{
  "model": "multi-label image tagger",
  "color_jitter": 0.2,
  "norm": "rmsnorm",
  "inner_norm": false,
  "depths": [4, 4, 4],
  "init": "xavier_uniform",
  "residual_init": "none",
  "optimizer": "soap",
  "beta2": 0.99,
  "beta1": 0.9,
  "precondition_frequency": 16,
  "adamw_lr_other_params": 0.0014,
  "batch_size": 512,
  "weight_decay": 0.2
}
Rows from block 6, named by matrix and row number. Rows with one number belong to one neuron. Each number is 200 + 40 x the weight over its row's rms, rounded and kept within 0 to 999. All counts start at 0. After the name is the row's rms in percent of the matrix's.
# gate: MLP gate (model.blocks.6.mlp.gate.weight, 320x160), inputs 0-159
# fc1: MLP up (model.blocks.6.mlp.fc1.weight, 320x160), inputs 0-159
# fc2: MLP down (model.blocks.6.mlp.fc2.weight, 160x320, transposed), outputs 0-159
gate.56,141,203,201,211,207,195,146,199,194,273,207,205,279,157,225,214,207,199,200,211,215,206,99,150,217,195,202,195,259,197,208,227,201,127,207,192,195,204,213,191,174,190,217,231,208,204,274,194,70,334,208,202,181,198,205,208,208,197,186,173,175,189,236,199,207,216,218,236,199,219,226,199,148,201,292,216,192,187,232,215,163,208,234,194,199,163,169,182,230,239,209,293,120,199,143,228,112,253,178,196,266,221,219,241,209,174,195,191,206,202,165,196,227,197,187,201,201,143,170,207,200,184,189,233,165,126,181,199,215,194,200,256,186,200,294,197,205,183,200,206,198,186,196,201,194,200,201,267,197,198,198,238,154,213,130,207,457,201,200,197,198
fc1.56,174,197,142,210,220,191,126,199,160,217,166,192,207,266,163,239,157,285,194,268,196,241,204,197,221,136,197,207,201,137,201,194,191,298,145,195,202,59,199,286,241,201,207,160,183,166,206,221,202,275,202,201,200,207,197,230,251,216,198,128,200,192,307,310,172,150,204,227,220,200,201,225,187,202,194,198,213,147,183,196,168,215,222,272,198,196,196,177,222,205,212,220,165,200,201,233,217,222,191,218,201,208,205,231,196,198,201,205,187,203,208,171,244,159,113,241,204,198,240,124,241,199,285,202,186,187,194,208,183,203,191,285,202,126,195,272,195,204,199,199,185,341,199,193,232,192,243,354,201,222,224,278,189,229,175,212,209,170,199,187,224
fc2.56,140,200,189,209,130,303,198,147,267,218,170,267,196,195,169,188,218,65,170,211,209,193,200,215,196,163,221,258,189,200,163,207,204,230,192,227,197,196,172,200,194,236,209,342,291,179,160,210,224,207,237,228,201,184,209,195,198,210,183,203,188,180,154,200,223,230,121,213,203,305,166,198,201,41,143,200,208,173,258,194,206,189,238,196,163,199,194,177,201,208,190,210,240,228,209,204,338,206,237,198,194,210,166,228,213,183,178,136,208,318,191,198,189,243,192,206,219,150,198,182,202,232,214,202,159,199,180,315,205,197,217,299,201,197,201,201,204,180,145,315,200,209,201,208,164,200,192,269,192,197,201,242,213,211,194,212,174,197,194,194,206
gate.57,073,202,188,201,172,206,196,239,186,197,191,202,192,246,232,229,224,214,300,195,220,211,180,179,212,234,201,172,294,204,265,188,237,197,217,204,183,200,193,196,192,195,292,210,187,433,201,205,116,154,145,218,196,277,227,213,206,174,197,200,212,200,212,142,197,175,191,209,255,200,189,169,176,114,190,190,137,184,193,209,217,163,194,200,137,221,76,204,212,194,185,167,196,210,201,191,178,217,176,245,244,200,150,188,213,196,192,216,226,212,164,199,331,199,181,330,194,207,179,195,202,202,215,288,183,203,202,190,195,128,213,120,209,199,214,175,206,218,175,214,208,234,253,201,197,201,182,236,295,187,218,200,176,231,203,203,213,283,197,209,209
fc1.57,064,210,226,233,220,269,206,296,328,214,240,166,217,174,319,215,293,208,196,218,203,314,196,206,302,205,211,204,153,191,236,187,183,191,152,210,188,206,173,202,188,38,189,195,245,173,209,200,203,188,198,157,182,197,160,199,200,205,201,203,175,188,195,199,189,175,227,230,102,213,193,212,173,240,244,215,144,200,174,209,210,201,192,203,217,263,213,203,189,237,260,210,220,218,185,184,165,217,191,178,194,176,233,214,247,205,202,230,159,117,188,190,150,188,177,200,185,202,175,208,269,192,153,207,200,233,198,201,211,202,150,206,228,283,67,206,165,135,280,213,190,199,216,186,172,225,90,206,168,171,195,181,206,200,204,262,201,108,240,211,225
fc2.57,072,199,209,160,221,149,151,218,240,233,199,157,189,290,212,183,217,235,229,200,218,197,173,143,234,200,219,172,203,201,169,249,215,213,182,225,209,183,181,210,207,111,207,196,209,182,199,182,233,341,229,182,179,288,208,166,169,250,181,217,192,189,205,192,197,189,201,193,199,203,192,196,154,205,161,202,195,102,237,206,215,173,213,197,249,192,177,195,203,226,269,172,215,74,204,234,189,204,200,209,201,163,174,153,212,193,170,165,236,157,331,201,204,190,206,200,178,201,230,207,196,199,202,199,197,230,191,233,244,199,202,201,204,210,243,223,204,182,173,188,178,203,191,275,465,190,186,288,200,201,173,154,219,151,200,249,219,206,207,146,227
gate.58,129,187,198,187,176,243,231,209,156,200,166,140,178,100,181,199,210,137,189,186,164,184,260,199,349,200,198,139,304,179,188,175,191,195,200,198,202,177,193,202,233,243,224,204,204,155,195,203,206,212,205,190,217,197,153,202,188,183,215,197,262,198,192,234,206,186,206,178,222,200,198,184,186,241,368,223,185,191,296,178,205,170,204,188,212,220,195,190,197,212,249,204,207,200,200,237,223,205,226,262,200,187,68,203,208,194,186,208,291,167,197,184,206,209,142,182,190,176,226,201,297,180,185,183,169,204,189,255,192,180,91,206,167,188,226,158,157,217,134,193,204,206,136,205,267,233,95,87,181,199,220,190,193,198,95,186,212,238,198,243,197
fc1.58,126,196,201,253,240,192,184,191,199,177,212,213,142,225,172,181,250,197,245,190,217,233,191,201,211,202,251,209,195,148,151,278,202,181,170,227,211,197,193,218,212,156,166,117,194,158,191,189,194,219,199,193,198,145,192,229,217,147,201,200,98,185,201,177,212,192,192,228,199,108,199,260,120,210,197,206,252,201,257,245,206,183,191,165,193,195,194,200,187,171,193,182,208,190,203,200,230,187,202,203,193,205,360,199,206,260,185,202,297,230,204,185,142,187,137,294,207,268,272,185,199,204,200,195,195,254,201,147,187,198,182,210,195,186,143,213,145,205,120,171,205,220,199,199,190,352,147,196,24,274,219,195,210,197,202,248,233,182,262,172,235
fc2.58,145,203,196,169,201,160,211,212,234,227,164,213,182,207,197,209,189,217,180,193,181,210,208,203,221,199,214,201,222,266,177,177,196,212,265,194,207,197,259,171,261,200,284,209,207,182,200,218,213,117,221,198,284,205,146,194,189,330,263,214,168,195,282,199,192,199,212,202,200,210,213,195,203,200,206,175,203,198,177,147,280,196,220,186,199,270,159,258,157,202,87,252,133,198,221,264,295,194,193,219,204,202,203,196,172,145,210,258,232,222,185,270,202,234,358,218,158,185,194,208,207,203,191,180,198,287,198,220,200,214,201,204,186,198,293,191,178,170,168,375,202,191,147,226,222,205,196,196,247,104,213,206,239,157,213,187,222,204,141,222,197
gate.59,120,161,300,272,184,203,231,179,217,184,132,191,194,350,165,201,203,150,200,180,168,199,47,203,214,199,197,211,222,200,205,203,207,217,195,200,186,194,203,202,244,205,173,196,209,203,188,217,281,195,272,199,200,204,211,159,187,216,209,207,197,188,234,203,197,204,201,194,217,197,192,205,194,208,191,212,201,222,217,196,195,191,214,210,208,197,209,193,210,231,203,124,232,314,212,155,204,186,201,203,194,196,204,216,195,182,197,197,212,181,196,200,196,199,197,169,187,167,202,200,229,195,258,194,192,202,254,105,41,127,222,207,100,156,184,182,197,176,198,200,266,200,199,181,243,189,191,148,200,189,224,129,191,358,206,104,206,57,163,204,211
fc1.59,101,206,180,142,219,108,165,191,178,188,206,231,172,187,225,208,193,217,198,267,214,172,214,201,176,213,196,163,185,198,171,166,193,202,205,199,199,216,244,207,196,161,211,209,196,311,231,124,156,195,201,207,196,209,208,225,203,38,193,200,191,229,148,305,192,172,191,224,200,167,223,176,196,195,159,126,207,178,183,194,205,173,197,159,198,213,201,201,204,200,197,287,181,183,115,209,203,87,197,133,201,195,197,208,191,224,216,192,197,175,254,208,222,179,285,187,203,195,163,193,192,192,119,162,200,206,200,373,190,304,197,194,228,199,205,159,203,305,105,200,199,176,194,146,163,194,200,212,204,207,200,212,198,129,192,201,236,289,202,125,146
fc2.59,096,210,198,198,188,200,100,181,255,196,178,181,201,201,168,220,217,247,184,274,210,220,207,225,195,202,193,176,207,242,178,214,197,197,195,271,211,207,189,209,220,191,176,27,154,214,187,211,197,200,216,311,200,191,233,161,196,167,158,197,237,205,199,199,210,206,192,198,271,201,222,216,207,183,183,205,221,228,273,265,263,244,220,206,224,200,223,128,231,209,216,186,233,205,198,196,224,159,238,177,190,355,203,206,200,199,191,244,201,220,148,179,146,236,209,203,170,234,178,199,171,193,190,209,188,200,206,250,184,211,211,239,333,181,247,200,204,205,174,231,191,183,219,208,160,154,230,0,245,225,193,178,263,195,235,247,115,192,158,206,164
gate.60,099,208,124,208,186,222,214,215,252,229,272,148,197,120,135,212,243,200,174,183,158,167,147,245,227,129,216,240,199,226,201,203,203,128,253,208,249,217,205,189,220,173,235,163,172,207,200,168,200,191,185,206,184,212,171,168,201,190,218,205,231,166,211,230,287,133,180,202,207,143,83,296,192,204,227,201,175,212,250,213,187,212,171,321,179,158,201,201,211,198,199,210,200,188,198,155,200,158,139,188,198,199,223,199,201,275,116,203,155,205,125,189,203,202,178,214,183,231,217,192,174,130,272,203,233,303,194,114,223,181,216,212,204,232,166,125,201,186,201,210,200,194,195,201,215,176,191,202,200,383,185,306,189,218,167,179,176,169,227,178,144
fc1.60,098,172,205,191,163,224,121,185,202,206,119,209,198,147,164,200,212,196,259,184,228,125,286,220,199,199,208,200,175,187,217,281,218,212,201,167,198,190,148,197,194,158,277,229,149,227,156,205,234,195,200,210,88,189,71,183,213,200,204,217,198,210,191,164,291,211,195,153,195,141,178,234,140,229,250,14,144,196,204,203,142,211,253,203,265,205,200,176,180,176,174,221,195,190,255,199,235,201,193,182,213,121,189,208,210,166,208,199,196,216,198,188,199,201,171,111,195,199,193,167,116,150,177,168,187,201,210,193,198,266,158,215,221,204,218,170,179,174,194,166,214,129,216,200,151,175,197,103,159,209,190,98,213,171,206,235,186,252,250,196,249
fc2.60,111,127,287,198,268,199,198,187,319,208,233,188,208,195,210,321,154,230,199,249,280,154,194,255,121,179,179,164,185,269,300,197,207,200,268,138,140,154,213,181,220,118,202,193,201,225,239,153,177,185,193,201,193,216,209,176,201,140,203,199,231,188,150,235,224,101,202,182,190,235,214,227,189,235,238,226,166,53,264,203,188,217,233,146,218,219,152,203,241,184,153,147,121,162,207,185,324,200,186,156,200,195,207,202,206,193,188,201,199,164,328,205,198,201,218,198,169,200,193,204,241,168,217,233,211,210,194,178,209,206,169,191,195,180,180,180,201,172,203,178,180,236,189,236,240,185,196,194,200,192,201,201,164,98,206,152,181,199,209,200,172
gate.61,096,178,263,206,197,232,213,208,215,233,186,185,208,202,160,191,241,193,216,236,241,234,157,203,137,214,203,289,192,267,194,153,205,170,196,207,191,216,232,203,199,232,181,222,211,289,123,197,182,171,236,156,184,31,283,197,229,256,221,181,188,213,227,188,194,199,137,196,194,269,200,191,198,200,159,79,198,203,201,119,220,199,159,204,255,148,230,196,200,198,172,178,200,200,196,201,188,229,206,199,153,220,167,185,258,195,129,111,191,203,181,208,204,176,156,204,246,204,209,208,200,223,203,223,77,203,205,161,179,176,236,147,230,169,363,199,259,130,208,176,251,182,194,211,251,134,210,195,185,140,199,156,201,115,194,175,202,198,243,224,186
fc1.61,088,200,220,197,215,164,207,198,213,262,166,215,170,273,150,196,226,185,242,241,230,164,195,232,157,199,152,214,200,226,212,147,225,178,206,202,201,206,197,208,194,176,232,188,90,162,187,183,169,200,236,114,160,217,205,189,200,205,234,174,205,198,202,181,135,229,230,216,266,168,176,196,272,180,188,170,162,174,202,193,201,98,191,172,216,192,206,253,195,217,197,196,205,195,189,208,246,247,226,193,198,201,238,185,148,208,142,182,255,206,185,195,223,176,181,139,199,210,287,199,214,195,192,201,201,196,215,201,211,159,69,182,235,209,197,206,175,192,398,201,224,99,202,188,267,169,216,221,200,237,176,83,209,221,173,193,196,144,32,234,171
fc2.61,096,186,212,196,194,194,203,221,180,202,191,179,113,232,199,205,211,243,249,201,206,202,193,177,169,189,198,182,168,137,242,219,199,187,59,179,207,199,189,169,193,133,214,143,198,200,207,190,218,246,184,126,218,168,204,203,213,197,201,197,195,179,206,256,219,203,232,171,192,192,176,189,199,297,132,210,133,192,198,192,229,161,245,121,194,230,150,197,218,271,205,222,219,207,153,187,191,235,199,136,199,173,193,211,137,187,180,69,84,138,205,206,174,241,226,84,215,207,189,144,190,230,206,404,235,162,214,175,209,199,202,209,207,182,148,206,227,205,303,201,197,206,200,151,177,200,199,182,235,167,198,130,170,239,212,201,212,131,194,200,203
gate.62,112,205,297,193,184,145,196,196,200,192,196,197,266,199,190,203,269,221,200,195,178,208,98,198,441,198,215,202,196,207,203,184,182,200,214,172,201,197,105,197,172,198,199,203,205,190,79,192,190,230,200,199,205,214,204,240,177,245,202,202,217,200,173,216,193,222,179,195,185,191,198,193,200,208,179,211,158,160,196,207,226,208,194,139,255,208,197,177,236,211,184,235,342,232,279,194,176,206,208,202,205,237,201,200,202,210,190,199,227,249,175,177,208,225,195,165,186,193,201,190,209,253,231,202,211,194,212,157,211,200,215,207,186,232,171,199,200,162,237,199,172,207,101,191,201,218,191,148,32,157,207,217,173,293,143,237,181,253,123,199,201
fc1.62,142,202,199,185,192,204,196,180,201,178,199,228,132,267,158,166,172,210,161,189,205,180,200,199,328,198,219,200,209,165,181,209,176,200,200,195,194,260,178,225,199,167,214,208,203,203,197,220,200,203,158,206,169,216,239,212,195,266,224,196,199,192,203,190,139,166,137,211,191,198,224,236,188,218,165,202,154,105,191,188,182,199,200,188,172,200,197,133,227,192,198,191,202,207,266,187,197,203,222,229,252,270,192,198,188,212,175,186,183,215,189,157,168,221,193,205,202,201,153,182,174,163,221,203,203,198,205,189,181,201,223,163,133,212,193,207,203,70,226,243,197,178,157,201,198,479,207,198,213,186,222,201,253,383,180,249,202,216,174,236,191
fc2.62,106,204,225,203,207,200,167,201,236,209,197,231,207,259,224,277,214,225,238,0,295,200,202,181,146,201,197,187,186,206,306,195,201,185,201,210,204,210,204,178,190,213,243,193,177,247,201,175,148,201,201,197,215,188,212,201,222,309,202,210,191,202,196,156,244,193,96,177,219,184,248,203,212,199,207,217,188,163,134,272,166,228,230,198,198,200,208,190,196,198,191,225,224,238,199,190,201,336,212,199,198,187,204,250,199,211,182,207,188,187,199,170,152,190,199,176,186,198,224,191,162,164,149,175,203,197,194,191,168,243,199,48,78,258,238,183,160,203,198,205,182,241,198,188,153,208,240,281,177,201,223,202,178,204,201,184,200,177,297,116,203