Weights of a small multi-label image tagger.
Training: soap at rate 0.0019, 14300 steps, batches of 512.
Rows from block 8, named by matrix and row number. Rows with one number belong to one neuron. Each number is 128 + 32 x the weight over its row's rms, rounded and kept within 0 to 255. All counts start at 0. Numbers have three digits each. After the name is the row's rms in percent of the matrix's.
# gate: MLP gate (model.blocks.8.mlp.gate.weight, 640x320), inputs 0-106
# fc1: MLP up (model.blocks.8.mlp.fc1.weight, 640x320), inputs 0-106
# fc2: MLP down (model.blocks.8.mlp.fc2.weight, 320x640, transposed), outputs 0-106
gate.241 109:131120119142173112129116119132135127122215138175123111116198130121128164117117132134137105128131123130128135081131161141228142140127173089101151099094154101110107102111062132171136170119165122072128077116158127130136240138147114111125100168181136149191141121078093152131152125171115134104131127131161162136142119126184106
fc1.241 107:170085052116127110190127121141129132108139136133125133063142147114120120067128136140091090160129130127137127053163139135091120080228129049113126146128097076126141111139127188121129121109151085088138120128116129088127113123118130136136102118143127128109128086124006128137125144134129127144250070131136123131134118128125140
fc2.241 108:126139096126119130133101139139057120076149113129142126093121156071142167127151143137130132131121146141161140120104124196148131065112156098132250175141127097187099128127115098078124150153165127141129138153130112128087135112128132084138138141187131100130131164138162137188116139128129130127139138121152114135121127092148104
gate.242 129:116107132128146181164135065116133126131107106137128127163124120152143133091130153110116068143000127140107126124128146115091123134123146125118133158125209188114138127117117132093127189053128114139140127128123169128097145098174139081039134170127148141129128115122098172112137119198103211131126151127132147144127126144098086
fc1.242 129:134128097126102123099128136135128158149131145130121136125143121116127130155135125162117105114150114128128116232095054105085122142090036168182170158139154118143133127141099134136102076127129140139107160071113114099041122136219126127123131025173128134087148116108116109143124091170130000060153130142146125111058165133121125
fc2.242 130:072127125125151124194132097123128130145105127099150162136073114142136149155136179124129112105137135150116149185130120149174119126128119127119170136127128129162134091131119163161127134129130098088133121130073119150113109128148167128119123132125169103136125140012125125143129127126112128121111111163110148109121125056117153
gate.243 094:133128114078143130112193137149127073121143090131105163113125160152162142120102126134130138118136119129159070181118184133142166133068178082140156180123135123120134148160124124150085131098138133134120136130131121108122135130127138128176129133068133135144164130132095142130121115129139143167255142116137081146126126098136128
fc1.243 078:145213143120136114130210140122147113111158165053115075127134129175131143126129126131129096127132133096214129159093128100138140132096127178069120127130116146144112124144102130128133067131131131063123100121130127138150151137100125118128121081134107126104100122150241136184108121123125128080127091026121131104126126159130106
fc2.243 075:122196106114150136125130111133144196120215118172118109127102128106133144134130144139152124137108121158063038131074128137141117030132116102191121097112142103135162102102053119112110156137091148150141202165216122120103206043123124125118167138127121137177149123111127126195123153130064102101129114090115149127133119138136105
gate.244 071:166119128078139135126133075079128113133117124065125160137125078137096130135142086128094130093137129125022127133191074051160170058105059128129106134132059134112130134102141127126126126106180128123151161127105122141132138131102155135142128255216144124162072167128166112092136112126123055131144154130000115162131129128126131
fc1.244 074:134089127121139132199146120150129149122246102127054160122122150105129123170136124079135130106105046107113135088129134119083123107149156129165132077128118116144093185200206110190131188127173121127085120133132130090128186128084145125130116151133126125135128108118149121129131138118142146146147142140106096139126136126126101
fc2.244 067:099136123115126130149113202119135128127124130103135133149137120125125189134154123178134140122164132121125100140135129108130020108154121098211099255087130134129138200126147101110086149116150143132145132115148131120131152123117118124151119130126131125127126107145136124126098145122164154132129137103114000150173103119116122
gate.245 105:125135135192107130135137128109125123157168133081128128111099145123147125110105156141134225134159131126118120128077117096088158128125127102138059117131116118132126133127139117107132126145127139145142181150166124128085123127105144180130169162130152142126130080139093208124135132100126129183155114133138116119106073140144128
fc1.245 079:116146130150171050134133124127149166147131131153130101129124093156171107131102127149106089056127125042103109136140120140125092143150130133144143131125035117140135133127138125070124138135134136121050122120126128098123128124146128115109121166156125126060137129156122125129129092131103072138156122124130099155099131125154143
fc2.245 078:138129131162096104113131128129148123130117047147106127139083129128150131209103131127102129132123128133108123201151124097123128110118155127122129203136078109121129133110199143137121129109094126109186136096149121125125130175186137113124132171095127103149127115130184141122222127200120128116179132095161228219163114111107130
gate.246 076:120125130146126186126128127124104128121130147122092139130133126118120139121093124132128128124092120130129116145134142190082127124146127092152120092132148128091116086126133116115124108130184138154141113129126255134126128114127133111198122120087122083124143127118000134197121121113106140155157121125143215162160128127101131
fc1.246 069:124119120139128132079121196141131159134189095127096119151128168087134135115127142153113129084129179127069130103162160071108151118153128046120073121127126107181149163132122147129049066125199154136127136193169121135135134149137098131102122126121133133120126091139081140128106128110079210024151134112156141122124109109143127
fc2.246 062:128105146172121190176128096036100059129160126000125132150116078086162130115069110143217114117125096118150126084128129159140051135152182085129135127126125079133131125121140111137129116115120124133127151128139141173142129108175133118140133086103132130124157155135116127133130082113121127113117119188096143111142155040162128
gate.247 089:124184120128043137109159110110124108205114104098126116141119143151137091189130100119120126157120133126140145158133182187118118140189155116102102102102162145132109125127230128132134132114210123127111100097140045126210124145117140129111150103140118148103107122189134130147129116135088090139130109193129166109128115143091136
fc1.247 094:108124130143137139127134141154124196127142109052120140127158120131145125131113121125093137008143108107142158162145129130194119143137190115126112134141126084118122140128168135151129140081095125128199054128096134000255129125105100155129159114126128138142114145085115127157118122125121088128120050252141123130140120160124159
fc2.247 088:154134128142132072185117083177151126107063247078153096188120150099137148152140136147118146096104137163166107124097144153108126058121126136133130107073135086128120118125119124154154128198091102131092094137147125156125120181150153136092139136136255099127122150129102132125111116123161137130131111030089103139128119123185118
gate.248 080:125137129118047092033121135137187120126052072143172096110134138142130093046134129107089117124133132127171125162149107144080139134178195140120155133100203193131127133109082184182065131143105138125121121128145063128102126127238120153130094125121123095116128109125113122120135176128121125144154125113184060130112134101130135
fc1.248 083:125098140106189094212133143135132117146184135134190129127107135144116098127133128125088122177051122218135095101100073130181159117125132097155130130127031145180104155116109191128123108112139099171130124044109119141104111143155109135117128099132132158085129180103133120180150221145242111170131130132126113132102124000152135
fc2.248 100:127148122146126134000124130139147088140085151125120135120121115153119138131124129129255132125116132077147124164124088142219126120126134126122128118128107122100250168130042134137110135130145132129129109131126155124087128113095141116101127115087072131139093124123131122149040139141061135153128128108126111124142092126130137
gate.249 098:154136113082125090163143140127132099066146120119097166122130127210114140137143124127125125102129128126119121136123089167124120134129150181128056130125142160131129131119095175126108131144108130131084133142120128119141105121021105133118128128194128130129125120133000140127126133052182165205123126121127148121120132134126146
fc1.249 061:117145129124112132195128070057113102118116108131129156144114129212123157134136125106126128131139131138083143054139129134101124100126147124121149133108129104143146185193135154142130000133114128100128127127154120129120112114150129125129119095147099128152102127209170041126128119128154133129131135102124180122119148150180131
fc2.249 078:145120197120081134184127137138114151133121128151153144125116130133110128124077131096072133120129104169120130132153121108162123173130049141153133142127144140150141127126140094179125103147168138131069159096177087127093164149160126128107131132138179131135127112143125128135115129116128166126125113137133129124119140099071112
gate.250 107:122137134110084144106116112122184138073000145176130124129174193145127130173147110120130123122207130097130133067142141071073173136117089134157127136128102104155150129138202123106127190131127086113120123165062127139123129134122115140077148130137128129128111149147137050062144152082083126132117118136074137163053156113106092
fc1.250 101:187128117073104167143130129124133145165114202120113180084127129118133134214100120084124133131131093163134129132017089146117126127128131069175121123133156142181160143134162121126129125102054131132100144128029139139132111142148091161154096135134125126157140133123158200151166090147094134127128118132111137125152128110124092
fc2.250 113:155113120093128128163128120163124117000057136128124123113112121135068135149099139168114145211119121058045127134105123145126132130129110128140119152130136123101133127151136171157121124146133133088138172098130136144157136128103126123127137138122119149129132129146197133217130127135133135119140058091121096132091084111118119
gate.251 138:157162105108007142118111135141129110151135126174174166167130132134157166089125127150130132103160109126124098148096119127168124130141132129124128152116134129162124166093141116114123084129128096130095118128097154149042114128126123137126112038081156180131154126138123128167145125051105077127172139120105134160063120131143113
fc1.251 140:117132128125142115152132100110126134114124134199123122105132109113127189136132116119148123126120102127129106114122102113124147109129158175114150129131167128096112105086133117140134130130138127096126130168146126116151109127120132128134139125120144122109127028124127119170140089178082178151167212137126036043176127138120144
fc2.251 129:141129137099219137119129099080146128083103191126134170061116120103095168103118129112100104157134141153157148169139130211247150137091111186131101049125103018052128159166165126114128145142139140108123087083141089133103101134195064128189160156105135133124141174152097126117209123127147122110127123108193133113148144126113096
gate.252 086:128127133103109101114126129134110132183128122119132134126145206120098135137128140091124124129126096128127190111108128134098117143191112128095134128130129101125119137098128123131138223140134114135175133128132102093110133128127132125127108115121160150127125136126032115110045083125134076158128113179144123135136083134132122
fc1.252 065:114205082124133127105144117128103137142166146133125136133111117140132121120144122137115133130111125152140120127111137119199134057015110115123131131183139126194163079163122133165138103212138121102094127126130127116142148149132179114127128074128134120081120122130132133123113130128121132104130120088117128124133142135131143
fc2.252 073:130131110137061121194119129102159126145033088120127132149130128111118139126128138145110127101116120163101119108118125149149130037125130116133104178082153144132126115109221165129124129123124155147125124103148076085094138127193125068129126130121148128121120153115192131138133132125099117121128106125123045125100125128131121
gate.253 100:136130097127109098154072130125134093126127128145136089118091084125080110127120126129080125132122129140125107135130144131156039172101130125143134095120116154111123130129125131145071128084163178142122111149096129160087105133137151144120131100142143127140129176133111133113114106119098006103128131130096084124173127121126131
fc1.253 091:116145122144122148242127143105160089123135125123117119152132166105160186117130135161125188090182129124131126032138049181109113120151101091144129116126131145085131128111153172134101200122130105081098132103126207132148152127126128100134081254017126130118128132128240142138123128133160080108143130128125113090105136131110151
fc2.253 095:131052127118057128201119137131113115113127118100106188126135136124124146151119117138131110111128112129135100135132137116154139165099141196133127101128127128130132127163124122123119119119141114128114124124118130105129123110114144176131121155142148129125132130137074112124066124170123141131129100150128139125134129140139164
gate.254 083:137136108127126119240106124088125110107109114147118080130110190134140104135137103122118126236137137151196087074129132137125108071000119143110161101093150141107124135124086102098132133136122137152103130172084099141122173128138054145143105081134103128128101190118085132161162107094119133100139138197168132100126135059154128
fc1.254 085:128130123000187152255128138116129145184195126151086121116132130128134121122107130112165176053130133134121137132082137139141118137117131122173138133131119129134123120111200255123130114130126100140154149127133126124103120127129181129048113155128124127122122125136066069037127166128133120147132138136071128119129132127127141
fc2.254 100:113143128126130069081131127141098148119069145130162109099173135127131115127050127118125130077117133127041126155137123118147117115083159133124111141127128134079000172108097131121128139128100104105141052128179114078119135129116175148183112143112065128124144129148120099116145138113144156134139167163123142123146128116156107
gate.255 140:100141112163149145147128123106130166133130155140128130147150115137127133126128173151138127127051072122113120081075038127142069130083108121124158121108128129127133134142221120126141141119127129120138125135152125163038126158147121157132156140091133117194135155128053092127142126133097124144125071133121177147152099156133120
fc1.255 167:127128128173141062102112117125132146112170022096132138157087102123099111125129127131191114123111177255138131106129119116183132111093194124179159072127128119170107143123123115117089075106231128127130102142229131122111106133134095122134130127109160111055116129114068100188158118091058116124159076130128119132132073122135184
fc2.255 140:049130115131178128105144124146112123212115102139148126175053133175138153137136174114161141131136141134140109122134148127151120139109101130115088125125139138123092162189140113122091104134100127131127088154170131134197130158118126130168106133130129131070122085147111116130140112149132109137128137127081144103131142135117132
gate.256 091:110116129208077161126135125106100192140132147100136057079099175165103103117086120151128165113086124207074116131159131126047123127113134124122183128129227128138106125126130135132084092078077109113109152132136163127078140111130105184086218199126103115149132090150129113068145115105118115150129005083125137120133124130155130
fc1.256 085:122140133119122093118112132128127125090117125194138108128213129117121111128118121138133105255116154131158129127126121231151153120122108045174144117128127100160131105161134159140128156149075129148112119117164127119150089128112132142102121026125124128132126144113138134138115207129117036167132119110121127126094112142130108
fc2.256 081:121151104030109150096122116126123199154142136151147090134156136126158114132134123166246128119167131140132124205088140107111126130122133139133080111133164122127110120123133120060127151112117160088133160077115126158141127138106191117126117138148068130137133123145134119201126137174131124110126131130119075162143176126083128
gate.257 102:131125128129091116131129116152123136156154128128126105137129116093132108138114124119120149159139148139229123107110154150209118133131126055123175135054130145111127128138157142098129128179110136128040152143084128131108094128073121137126168185132126099121084126152231137123129165095150064128145127135126054174136109132128079
fc1.257 100:128120143164102104123127128059142131154132114067168150132078121034149189131106118117119115130135146147133131136146128160135130141156113180152172122130175148107206116133137147129129162113135139111123117109123107127166105134138153104115152169122129121129091166191136134175004127143166045128117121130129122127139092132123124
fc2.257 096:138106129125140053127109116139073122165152136133104104134129137170127140116135096126124127098113123150105122137119123125184168187106129100124135065130126140145132099107123115202122122133147142108103134132112105155197130167123115125133210125111100130146075152184105132136111130130086139129128091131158094123169139127148121
gate.258 052:141124119104118109114126128126122091116152112175177096128088134129137128129130129116125183139085154146121124130159130126093155101131102104119134126131185141127121134120096118123121129129148066025072128135147127108071130138141082139129094115115142129119135118155133121119111128161124132113114131127129183141114137060131085
fc1.258 049:131100142125122136165136126150129143147095132153111184128083084150110127135128122118128117124050130097135077114149159112107146145105118128090116085131136120124061077173000117130139131176046134150108098116204127126125122131133114182131108128120150115131132139186115144138151132194067108148064130127129138141009134093034148
fc2.258 047:124129133114119142067091155126135151172183148097117103137086125084040064156116136121171122132137113135133128131135130085099134116139131089137138116127148126088141109131072111085135127152075118150113141114094164120130134128120128139089131162119135123140141121122134134088106147153142116141164125118055128124125098125199177
gate.259 121:139150123127156113115128078141108121082090033148094137154132114135130183118172133221130143173125123126153155108116112153127126116086160134141106148122164115139149119045072128146137127073119125173120155126127176088113123134137152138169130202126112120128116201119147195168110159123081008084114153113087174132169143140126125
fc1.259 119:227134163188040129128126108129126114123075122166124139142170084144114165130123135138101152130128109135122128095165217159112143141147138144118170113133058154139147151121108125132122146124187078138127194133125107167064125108151098122112123124131114119166150111123132146112216085123170099160135142129098168137116126132093154
fc2.259 115:019128121112167039138113111135141090138092120112123080155144131102112188167141118150112157177140096141154123215121114119187113139140128127140120068136120132128153119134113125129115110129135071132125096126135115095105144158113118092088134121118147097133120135119125135107138129148084135129151139220071136142128086115144162